Weights of a small segmentation model: encoder norm groupnorm, decoder widths [48, 96, 96, 96].
Rows from block 11 of the encoder of a small segmentation model, named by matrix and row number. Rows with one number belong to one channel. Each number is 200 + 20 x the weight over its row's rms, rounded and kept within 0 to 999. All counts start at 0.
After each channel's rows are labels from the 100 images, of 14976, where the channel reaches its highest value: "peak on" is the class under the peak; "top examples" is what is common among them. Only what is clearly more common there than usual is listed. The data: Sentinel-2 satellite tiles (TerraMesh).
# convs0: first 3x3 conv (encoder.blocks.11.convs.0.weight, 384x384x3x3, each kernel summed), inputs 308-383
# convs1: second 3x3 conv (encoder.blocks.11.convs.1.weight, 384x384x3x3, transposed, each kernel summed), outputs 308-383

convs0.371,209,201,205,212,149,208,213,192,202,215,213,202,168,201,209,165,209,193,152,225,210,190,199,226,197,184,181,200,179,171,190,209,197,190,209,195,158,190,213,175,132,168,145,199,198,192,184,182,187,226,191,195,183,231,211,176,186,179,184,182,225,160,229,124,193,195,140,157,211,173,176,189,216,179,216,222
convs1.371,175,183,191,179,185,176,168,167,169,203,188,180,162,189,181,180,174,183,182,172,191,176,177,187,188,176,190,186,214,215,212,185,189,223,226,224,199,218,209,205,217,198,231,224,217,214,211,216,207,215,174,207,216,226,196,210,212,220,192,216,190,209,172,194,206,209,209,198,212,223,212,211,220,247,209,224
peak on: trees
top examples: trees; main land cover: trees

convs0.352,199,195,182,209,184,193,191,215,193,192,204,199,188,200,225,208,210,191,192,207,208,209,206,211,190,167,182,193,174,169,162,189,195,191,203,199,193,185,221,199,173,187,118,193,182,196,170,179,182,181,186,188,220,182,199,238,177,189,178,138,196,174,205,149,185,186,191,153,205,179,188,188,207,175,176,215
convs1.352,206,182,185,196,192,179,188,204,141,237,174,190,176,200,185,190,226,177,215,186,163,206,202,175,187,162,209,202,251,234,224,177,217,202,212,250,202,218,215,204,216,211,220,242,220,230,216,193,231,213,232,200,225,235,221,219,213,221,162,205,169,211,234,161,219,220,206,210,233,221,219,216,253,231,210,232
peak on: clouds
top examples: trees; main land cover: trees; clouds

convs0.106,195,186,173,190,182,207,188,215,162,216,202,186,165,193,221,151,191,218,201,196,232,195,191,199,183,198,179,174,162,191,131,210,202,194,198,205,176,182,209,171,157,179,132,190,151,200,172,194,196,214,194,220,186,178,199,198,176,172,162,175,215,192,181,148,189,201,150,172,204,182,192,199,176,191,196,224
convs1.106,207,183,193,197,193,200,204,204,180,217,189,195,202,202,192,203,205,207,194,191,186,203,208,191,187,183,185,206,203,198,196,197,203,225,203,209,218,196,237,236,207,219,193,220,201,205,215,193,217,216,230,209,209,187,207,207,206,210,152,192,193,202,205,183,201,191,199,176,202,200,216,203,236,196,199,209
peak on: water
top examples: water; main land cover: water

convs0.28,210,184,182,203,187,192,198,213,156,226,217,206,158,212,213,154,201,227,170,230,239,193,199,236,213,201,171,206,189,216,206,206,198,164,209,193,175,189,204,147,216,165,191,204,230,208,186,204,188,239,188,194,153,197,203,184,172,169,201,189,208,188,191,193,196,159,213,203,214,199,155,188,242,185,210,202
convs1.28,217,201,198,230,197,211,214,198,203,224,205,210,204,219,212,208,206,228,188,212,186,223,214,184,221,194,226,206,179,197,202,147,222,195,208,202,201,182,214,206,195,186,172,171,185,173,173,192,184,187,207,199,198,199,189,198,181,186,180,179,247,215,199,230,173,167,213,217,191,184,204,189,167,206,157,179
peak on: crops; water
top examples: crops; built area; main land cover: crops; water

convs0.94,212,204,238,181,185,189,200,218,210,209,187,179,201,192,221,191,192,224,233,185,212,189,212,203,204,202,232,199,184,229,144,217,204,188,210,232,210,187,219,206,169,184,114,201,142,169,202,211,196,173,201,212,194,181,175,214,200,198,159,183,217,182,191,146,198,186,157,207,219,174,211,202,196,198,200,195
convs1.94,211,229,228,210,223,231,213,212,219,200,226,217,218,207,227,215,222,225,206,208,186,217,228,215,233,216,210,212,189,145,166,152,223,190,173,184,186,182,184,191,184,184,189,180,163,180,171,167,175,177,243,180,179,172,175,180,194,202,165,179,137,184,241,190,192,189,179,202,179,172,187,181,211,123,228,170
peak on: snow or ice
top examples: main land cover: water; snow or ice; main land cover: snow or ice

convs0.258,207,183,185,208,167,200,218,207,181,224,192,205,159,219,190,183,203,202,171,219,229,189,196,198,214,226,168,205,191,154,220,213,194,193,192,196,168,199,205,171,156,180,181,183,223,230,187,181,194,237,175,192,182,246,209,173,194,196,207,187,215,144,180,160,202,150,185,148,200,192,172,196,224,168,235,232
convs1.258,199,191,193,175,201,186,198,172,166,237,189,188,180,181,187,184,194,172,212,183,157,184,188,181,187,176,195,194,218,254,201,127,214,217,224,237,209,220,199,196,225,215,226,209,218,221,231,219,209,230,182,205,221,238,215,212,210,214,187,223,212,224,193,227,222,226,232,239,233,212,209,203,208,268,157,227
peak on: built area
top examples: built area; crops; main land cover: crops

convs0.364,207,199,224,182,191,198,203,194,185,200,181,165,202,190,224,195,182,221,224,174,186,201,202,194,167,176,220,192,158,233,159,227,198,208,205,243,219,188,236,202,183,204,191,201,160,185,199,235,194,156,200,264,196,186,177,215,220,219,171,189,230,228,196,180,220,200,204,213,227,189,211,220,210,192,198,228
convs1.364,223,231,214,228,222,219,228,202,222,223,222,219,231,218,230,201,206,227,205,221,189,226,225,194,218,221,222,227,193,207,191,159,230,209,176,176,188,200,194,187,188,209,197,211,197,205,195,204,194,207,249,192,194,190,200,201,198,191,144,193,96,188,248,168,185,199,188,214,196,190,209,192,199,126,231,191
peak on: rangeland
top examples: main land cover: rangeland

convs0.278,193,175,170,184,176,183,189,215,152,209,195,194,166,189,186,146,189,207,190,195,240,175,182,209,212,188,178,184,218,199,208,217,194,164,211,220,167,183,209,152,201,159,196,197,217,222,206,202,202,229,196,213,189,186,203,184,195,190,205,202,202,166,198,178,188,194,202,170,199,202,157,173,219,207,207,207
convs1.278,222,207,198,231,209,210,218,193,211,234,197,221,168,207,207,205,214,214,212,209,195,223,210,173,215,173,188,215,199,197,198,156,234,211,234,216,203,191,194,200,193,200,190,178,192,187,196,198,190,201,202,186,189,202,210,204,194,184,186,194,223,207,200,242,192,180,215,227,198,180,214,187,175,223,164,201
peak on: trees
top examples: trees; built area; crops; main land cover: trees

convs0.363,205,196,196,201,173,196,201,210,212,201,204,188,185,185,222,194,207,187,185,221,201,200,197,217,188,160,200,193,182,151,144,198,210,202,206,202,201,187,220,200,168,204,110,199,194,202,156,179,182,200,194,181,205,194,209,223,187,193,173,132,223,204,199,151,193,187,140,157,223,173,202,201,205,183,195,222
convs1.363,201,189,187,184,194,178,181,193,153,238,174,177,177,190,175,180,211,171,193,181,167,181,185,162,178,168,199,194,252,262,221,161,229,214,200,233,223,208,208,212,206,218,228,223,204,206,223,220,224,210,228,220,204,226,207,220,227,211,157,222,181,226,221,173,230,212,228,231,207,220,220,218,225,216,214,247
peak on: clouds
top examples: trees; main land cover: trees; clouds

convs0.1,203,180,230,185,174,166,192,232,187,211,213,202,165,198,188,179,195,245,221,214,234,173,197,206,198,203,217,204,172,199,184,204,201,208,195,211,176,214,212,176,175,193,145,187,172,207,180,196,181,217,199,239,176,166,210,182,181,172,187,184,194,143,166,158,218,168,176,186,192,190,186,209,165,193,210,207
convs1.1,208,205,199,201,205,194,208,205,197,208,189,194,175,192,194,203,206,194,192,212,178,198,205,171,200,174,211,190,190,199,193,215,210,195,189,186,202,200,189,204,192,194,188,204,202,188,212,209,213,205,217,229,195,195,208,193,198,191,224,211,203,198,220,217,204,196,213,195,199,192,194,187,190,173,211,207
peak on: bare ground
top examples: bare ground; main land cover: crops

convs0.232,193,193,190,202,163,214,224,206,204,234,199,207,156,193,204,178,200,227,207,217,229,192,193,254,211,194,184,182,212,115,213,204,191,222,193,166,194,208,191,183,190,185,167,215,214,191,176,175,190,229,184,169,185,179,215,171,163,163,198,171,217,156,177,171,218,197,188,123,204,184,185,229,236,195,186,232
convs1.232,197,192,179,193,205,189,196,168,171,225,193,201,202,197,194,198,220,195,191,195,178,201,189,166,189,174,204,206,223,217,207,146,228,194,201,235,184,220,202,210,204,200,179,186,198,213,181,195,195,230,230,219,183,201,194,201,203,203,174,190,191,194,229,249,206,213,211,230,200,195,194,194,209,226,177,207
peak on: water
top examples: water; main land cover: water

convs0.38,194,187,183,209,172,206,215,208,183,214,196,194,171,194,203,162,200,228,214,202,233,181,189,211,202,222,199,196,175,186,196,225,186,208,208,207,161,198,196,162,157,163,183,204,208,187,175,222,187,214,180,224,164,204,195,157,185,184,191,198,227,196,183,177,205,190,148,190,193,184,183,215,174,174,191,236
convs1.38,185,178,194,186,187,174,186,170,190,253,183,202,176,198,180,173,181,197,178,182,155,193,172,176,176,176,187,185,192,206,213,172,221,218,176,213,202,210,202,213,201,203,225,219,212,202,215,204,206,205,201,169,214,213,199,200,203,209,198,201,187,211,192,213,219,203,197,217,234,212,224,220,213,189,198,213
peak on: snow or ice; water
top examples: snow or ice; main land cover: snow or ice; main land cover: water

convs0.257,202,192,187,187,176,199,202,214,193,192,193,169,171,177,213,172,204,185,181,184,218,198,193,213,185,203,189,183,188,223,153,181,203,179,194,213,177,185,214,187,166,185,139,192,171,193,180,196,185,203,197,195,220,193,200,203,185,188,163,166,215,224,212,165,182,194,152,205,205,176,186,178,184,199,184,200
convs1.257,197,184,188,190,194,194,191,208,185,197,187,193,179,193,194,184,204,203,174,186,173,196,196,204,186,192,192,196,232,228,212,176,197,196,211,226,223,202,218,210,214,202,212,226,220,187,224,219,217,210,211,201,210,214,225,199,213,208,168,211,198,211,192,169,205,206,214,201,201,220,217,204,210,226,219,208
peak on: built area; crops
top examples: built area; crops; main land cover: crops; main land cover: built area

convs0.85,196,210,227,182,189,202,215,198,211,211,188,184,206,209,225,194,180,190,228,187,192,197,185,187,201,202,250,188,193,192,182,204,181,190,202,217,212,167,209,189,180,170,182,211,157,174,192,186,205,161,191,182,186,204,157,212,197,188,203,185,208,185,188,175,194,170,157,145,217,190,199,198,194,175,207,198
convs1.85,187,219,204,191,208,204,188,216,209,213,192,196,203,185,209,193,183,185,195,181,187,199,202,225,188,212,201,184,189,234,199,161,224,197,184,194,205,190,204,206,202,206,189,200,204,192,186,213,209,197,210,202,186,209,192,198,221,210,180,202,158,204,223,203,209,208,196,242,224,195,197,219,203,195,179,199
peak on: snow or ice
top examples: snow or ice; main land cover: snow or ice

convs0.353,195,181,217,186,195,187,204,200,174,194,173,173,197,188,213,203,182,231,240,171,204,190,198,194,182,186,218,190,192,217,182,228,193,217,204,243,224,196,210,207,178,211,197,207,167,184,200,239,204,174,196,265,190,196,181,189,211,213,177,196,218,213,194,185,228,198,203,203,220,191,208,231,209,198,209,227
convs1.353,197,188,207,217,189,190,199,208,209,249,205,202,215,223,192,181,178,199,204,206,177,211,175,170,206,211,207,200,193,208,192,150,215,218,161,195,189,205,188,194,196,209,203,201,203,191,196,206,181,190,222,177,208,219,190,186,194,197,177,190,110,190,225,189,193,200,194,227,188,198,194,195,172,145,210,196
peak on: water
top examples: water; main land cover: water

convs0.359,202,188,188,196,199,196,182,204,172,202,197,178,189,199,222,161,198,206,207,178,205,204,190,196,189,200,199,186,167,246,131,221,203,181,207,249,191,192,233,185,173,179,163,193,154,202,208,215,198,187,203,235,212,176,197,212,218,217,173,193,216,214,188,185,189,208,200,188,213,205,201,193,191,211,208,208
convs1.359,218,214,210,208,204,211,212,209,195,214,196,206,170,212,206,202,213,156,208,216,164,206,203,186,181,193,195,209,209,216,232,185,212,222,216,226,225,201,194,207,209,209,193,210,209,200,211,212,202,208,207,198,226,205,219,219,215,218,135,208,155,194,202,111,196,199,201,153,214,218,225,196,239,198,197,227
peak on: clouds
top examples: trees; clouds; main land cover: trees; main land cover: clouds

convs0.379,198,180,216,167,171,169,193,221,164,203,190,195,192,182,183,188,189,237,222,181,213,168,185,200,209,212,208,193,170,214,187,206,201,191,205,237,168,200,222,166,179,176,160,199,152,189,215,209,194,180,187,237,181,158,188,199,198,193,175,207,202,163,172,151,207,196,190,183,184,188,188,194,170,203,187,217
convs1.379,219,201,209,231,204,197,208,206,199,235,207,202,160,189,205,196,228,201,206,213,189,211,206,167,236,198,197,203,189,188,188,180,205,199,176,201,180,194,187,174,181,201,204,198,201,192,191,199,215,206,245,186,179,185,212,198,221,210,168,195,155,200,237,199,181,214,199,161,176,180,213,198,211,136,229,209
peak on: trees
top examples: trees; main land cover: trees

convs0.127,211,176,219,193,180,200,206,218,185,220,193,185,179,177,193,173,187,247,221,189,225,199,207,231,195,208,217,201,178,183,175,220,189,205,207,221,182,203,219,187,172,174,182,207,182,193,191,220,189,222,183,237,184,174,198,185,203,202,177,204,220,187,197,165,223,195,163,183,189,169,187,211,181,195,197,223
convs1.127,193,192,191,194,194,195,207,199,195,253,195,194,184,198,190,195,181,190,198,187,174,188,199,157,203,200,206,193,195,183,190,159,200,188,161,195,193,193,194,181,180,181,180,193,183,178,187,178,186,183,233,172,179,198,192,176,186,167,191,190,155,184,220,193,181,176,178,202,195,180,184,188,180,145,233,176
peak on: bare ground
top examples: bare ground; main land cover: bare ground; main land cover: water

convs0.44,205,179,197,200,186,201,216,219,180,207,209,204,172,198,206,171,189,234,215,207,222,182,207,225,219,220,207,201,164,182,189,217,190,199,213,217,152,196,194,168,157,159,167,200,182,194,182,213,189,206,178,223,163,186,194,165,189,192,180,202,223,182,185,172,203,187,162,178,182,176,181,202,156,189,193,222
convs1.44,200,193,187,195,198,197,209,175,192,244,186,190,168,201,202,190,210,196,189,191,154,185,199,183,182,196,215,204,213,193,202,163,218,215,178,207,191,204,207,200,193,191,188,203,222,209,196,184,203,206,239,196,204,189,197,231,214,208,223,198,155,211,240,227,195,188,182,196,198,196,214,204,216,130,224,200
peak on: crops
top examples: crops; main land cover: crops; built area

convs0.81,193,180,200,176,222,177,182,200,186,177,192,188,180,201,216,155,177,194,204,166,174,191,194,171,177,237,227,206,192,200,221,226,201,184,223,199,184,177,224,186,176,186,193,215,155,185,218,191,212,150,193,229,178,171,167,185,207,208,182,196,208,193,177,163,192,188,208,212,212,196,182,192,232,196,172,214
convs1.81,158,194,184,171,173,170,157,189,168,190,175,177,169,182,181,178,187,187,194,180,195,181,176,227,204,181,174,184,220,231,206,140,210,197,198,205,205,190,204,245,203,223,192,193,209,190,204,206,201,191,190,202,197,220,198,179,197,203,210,203,183,227,185,209,214,215,202,219,203,198,211,198,211,260,163,200
peak on: snow or ice
top examples: snow or ice; main land cover: snow or ice

convs0.9,242,238,157,196,196,218,212,165,215,187,196,189,191,180,223,203,239,177,181,201,180,200,205,180,193,188,183,209,175,210,171,172,212,192,173,216,206,193,175,201,193,223,182,185,218,194,188,197,171,214,209,182,192,183,187,191,183,191,177,189,200,247,226,206,185,185,190,177,192,204,189,178,195,212,185,192
convs1.9,200,190,187,175,188,186,196,194,164,231,181,198,163,182,187,169,207,207,212,189,163,175,185,195,168,183,189,198,197,239,196,196,187,191,208,198,222,190,226,217,203,209,201,220,195,177,194,194,206,193,180,207,222,192,207,183,201,207,143,191,191,197,183,211,216,189,187,196,239,192,217,218,244,249,186,193
peak on: crops
top examples: crops; main land cover: crops; built area

convs0.92,204,196,226,167,194,189,198,179,172,182,190,166,207,200,219,201,194,211,243,176,191,170,201,161,149,201,233,204,198,213,185,210,197,200,225,235,232,168,205,199,181,198,191,214,145,174,205,202,213,146,200,220,181,189,155,198,194,197,199,205,208,216,186,173,201,206,183,199,241,193,210,217,191,199,201,207
convs1.92,195,215,186,202,218,220,217,192,226,221,200,191,210,200,218,191,198,189,211,180,169,204,209,220,190,241,193,204,198,212,217,150,208,207,147,208,209,205,205,205,207,209,194,189,205,202,188,216,180,199,227,196,182,217,206,199,199,198,197,200,127,205,227,202,198,213,208,241,209,206,195,205,220,170,192,208
peak on: water
top examples: water; main land cover: water

convs0.173,207,185,169,193,166,183,184,196,152,199,203,191,172,195,192,174,205,211,169,198,209,173,194,194,200,187,165,205,217,200,215,190,196,156,211,195,172,176,212,163,204,167,183,209,218,199,200,176,205,227,193,193,172,201,190,174,173,171,200,194,198,167,203,137,177,179,196,175,210,190,152,172,227,192,195,204
convs1.173,215,202,195,200,206,210,205,189,201,230,200,204,193,208,212,197,207,212,186,204,213,213,204,186,202,183,210,207,195,203,198,171,221,204,233,213,204,196,205,216,196,198,194,191,207,207,171,195,191,200,202,199,193,200,198,216,186,181,175,185,255,212,206,215,178,187,224,213,195,179,218,194,205,216,159,193
peak on: trees; crops
top examples: crops; built area; main land cover: crops

convs0.348,190,192,177,200,186,184,182,209,162,215,211,186,170,203,210,124,186,205,204,180,210,191,193,193,190,200,198,185,160,220,159,214,196,184,213,236,164,183,237,151,157,167,180,195,170,200,198,201,198,187,195,227,194,179,194,203,214,215,188,198,216,195,192,160,184,207,159,168,195,197,190,185,156,191,201,198
convs1.348,196,195,191,194,193,195,196,213,185,229,188,203,196,192,188,202,203,190,204,208,210,198,192,183,198,188,184,194,213,231,198,217,189,205,260,208,200,204,211,203,201,203,197,196,206,197,208,211,202,211,177,215,200,195,233,213,196,205,158,212,196,193,169,161,205,183,204,226,187,205,199,195,187,233,208,202
peak on: clouds
top examples: clouds; trees; main land cover: trees

convs0.170,225,227,179,197,172,199,203,151,224,207,184,192,200,176,236,209,220,175,158,196,168,185,202,188,183,196,183,194,156,215,174,187,202,190,177,213,200,191,187,196,200,190,165,192,192,193,193,215,178,201,191,197,181,174,192,183,175,175,190,180,210,231,205,167,191,188,180,180,204,204,181,190,221,193,205,222
convs1.170,209,214,172,186,205,180,203,186,175,250,181,192,200,170,202,192,221,197,206,184,138,195,187,199,195,183,194,192,240,257,213,163,216,201,204,231,205,216,207,206,219,213,198,230,221,210,200,228,229,216,187,224,223,220,203,214,208,209,167,238,188,222,209,195,222,220,216,220,239,213,223,222,242,215,185,222
peak on: crops
top examples: crops; main land cover: crops; built area

convs0.122,174,180,183,194,184,210,197,201,168,228,204,182,171,196,217,144,186,214,199,187,219,186,192,187,191,213,191,166,154,195,147,213,196,197,205,205,168,183,217,158,152,163,166,190,154,203,186,194,198,191,194,218,182,173,197,191,186,183,175,191,216,168,178,146,193,185,148,169,202,188,196,201,169,185,194,215
convs1.122,191,184,192,195,195,198,197,210,192,234,197,200,267,196,193,200,203,199,222,196,196,195,196,182,186,186,198,194,218,218,198,165,202,218,221,202,200,200,208,193,189,206,178,202,198,198,197,207,196,212,200,232,209,197,198,193,200,210,196,200,171,187,194,194,201,197,200,192,197,199,199,159,217,200,221,196
peak on: clouds
top examples: clouds; main land cover: water

convs0.308,210,201,162,189,181,186,186,197,169,189,202,189,159,197,209,179,215,217,180,204,214,177,196,216,207,191,176,207,185,195,193,198,199,157,201,201,172,179,207,167,192,165,142,208,181,175,207,184,204,211,196,201,173,185,183,216,172,171,188,171,205,189,188,142,174,210,208,160,212,185,182,173,204,196,180,208
convs1.308,203,182,179,217,189,192,198,179,189,241,191,199,187,211,187,189,209,191,181,208,206,202,194,177,220,165,185,201,203,197,199,178,232,197,225,202,185,205,198,197,217,184,160,185,187,204,176,174,201,203,258,198,208,186,185,205,209,201,169,195,160,199,240,160,197,165,213,191,204,180,198,192,239,149,197,196
peak on: trees
top examples: crops; built area; main land cover: crops

convs0.223,199,197,206,213,184,217,215,220,218,244,208,200,145,212,247,182,216,222,194,203,245,188,209,224,193,216,176,179,189,213,193,200,204,202,183,179,186,198,201,174,165,204,160,193,211,205,186,185,183,225,191,196,195,189,200,207,182,185,181,180,206,206,195,195,201,188,206,201,196,205,194,205,206,189,179,209
convs1.223,222,206,200,194,212,199,192,204,199,215,195,209,208,177,202,199,218,185,200,201,185,224,192,168,192,204,203,211,224,217,217,170,200,209,165,211,196,226,222,198,231,205,209,215,209,200,209,217,214,223,195,216,217,222,206,185,214,237,186,183,202,222,199,194,207,199,201,187,230,210,227,224,191,259,189,217
peak on: water
top examples: water; main land cover: water

convs0.64,178,187,200,196,194,175,173,252,193,197,200,191,152,213,225,152,186,210,165,199,243,189,187,195,199,212,192,198,183,218,211,216,199,198,213,197,161,188,239,176,134,186,190,191,216,220,201,194,204,221,200,192,185,217,201,200,209,210,179,180,211,202,197,182,186,176,165,204,193,193,172,183,210,193,211,199
convs1.64,168,181,181,169,179,169,165,163,161,178,184,171,158,169,167,179,165,175,197,188,192,174,183,224,186,181,173,181,241,246,202,128,196,203,199,212,219,197,208,201,228,208,221,212,204,207,221,227,203,196,154,191,214,228,210,214,213,224,193,202,180,211,156,201,209,217,202,204,207,221,209,205,226,280,173,219
peak on: built area
top examples: snow or ice; main land cover: snow or ice; main land cover: built area

convs0.357,203,196,202,210,173,202,219,199,173,232,218,202,168,207,213,188,223,206,152,204,203,200,190,210,207,193,159,204,221,162,212,204,194,183,209,185,166,176,215,155,183,173,182,208,206,199,194,155,197,223,193,190,198,194,196,185,180,181,198,196,212,143,205,146,184,180,198,130,210,178,165,176,221,191,223,192
convs1.357,208,192,202,193,185,190,209,160,174,248,200,191,186,195,185,185,199,192,188,204,161,205,185,159,210,168,202,203,219,236,188,151,216,211,234,218,196,213,221,188,201,217,213,202,205,218,189,214,203,218,200,199,234,209,197,214,204,217,168,203,202,205,199,188,223,203,210,206,193,181,228,203,221,226,184,217
peak on: clouds
top examples: trees; main land cover: trees; clouds

convs0.254,215,175,203,186,193,190,192,204,193,192,208,185,179,185,217,170,207,202,200,210,199,200,194,268,189,182,204,203,162,202,141,190,199,178,205,214,179,188,203,192,161,181,144,211,153,166,172,190,186,196,193,201,191,186,192,198,180,189,163,165,204,184,192,138,187,224,138,196,212,169,186,186,181,196,194,213
convs1.254,206,186,183,194,210,197,187,216,196,185,197,196,201,208,193,206,228,206,185,194,189,184,204,193,239,187,206,200,212,214,202,170,216,225,205,228,233,200,217,248,214,219,208,228,212,238,227,201,214,201,231,196,237,206,214,224,222,197,160,196,172,209,225,183,212,208,209,205,232,204,220,211,203,184,231,225
peak on: built area
top examples: built area; crops; water; main land cover: crops

convs0.381,195,184,206,195,191,194,193,229,202,181,207,192,170,188,215,197,196,187,213,214,224,209,188,238,178,159,199,179,192,167,161,188,211,203,198,205,190,189,219,198,170,204,134,203,184,193,158,179,182,195,196,181,199,184,209,224,173,178,176,146,197,189,195,157,187,190,171,175,217,176,186,196,181,202,193,212
convs1.381,211,185,182,198,198,189,199,203,172,223,189,194,191,205,185,185,233,197,189,183,173,200,202,188,210,185,207,204,237,246,231,180,240,218,203,256,210,220,234,219,214,214,222,243,218,211,215,212,223,219,243,252,229,244,225,234,219,227,147,208,174,217,247,180,226,232,211,225,231,227,238,221,224,213,210,248
peak on: built area
top examples: trees; built area; main land cover: trees; clouds

convs0.226,203,203,161,205,208,196,204,238,189,240,203,188,159,201,217,156,210,189,204,173,228,184,182,219,239,219,195,200,164,223,164,212,200,181,223,232,182,202,218,175,174,183,173,198,170,207,198,199,198,199,201,221,189,174,200,212,198,211,179,190,232,195,197,164,193,198,189,199,194,198,194,186,190,197,197,208
convs1.226,200,169,174,225,202,179,188,197,158,232,174,198,190,228,176,191,193,179,210,212,174,207,185,191,186,190,154,182,185,216,228,187,206,219,192,196,232,224,234,231,220,225,192,211,219,209,211,215,213,217,213,213,237,213,206,190,200,202,162,195,196,232,210,160,200,200,186,169,210,231,211,200,201,202,168,212
peak on: clouds
top examples: water; clouds; main land cover: water; flooded vegetation

convs0.32,217,211,191,187,185,194,207,153,204,187,190,194,204,188,203,218,216,193,165,199,171,199,208,195,189,195,152,196,178,202,227,190,197,164,187,196,209,184,184,205,211,185,199,210,210,157,221,190,191,173,200,199,171,213,167,176,155,167,216,187,193,182,210,174,196,206,218,173,214,206,163,177,250,207,200,198
convs1.32,223,211,202,186,215,220,221,213,226,234,202,207,194,189,227,219,210,231,202,196,158,196,210,167,180,191,199,213,208,213,186,214,222,192,212,232,201,202,224,191,216,188,194,197,219,228,180,196,213,204,204,222,183,225,190,225,185,184,139,187,204,197,216,198,181,202,241,193,210,194,200,199,191,243,164,206
peak on: crops
top examples: crops; main land cover: crops; built area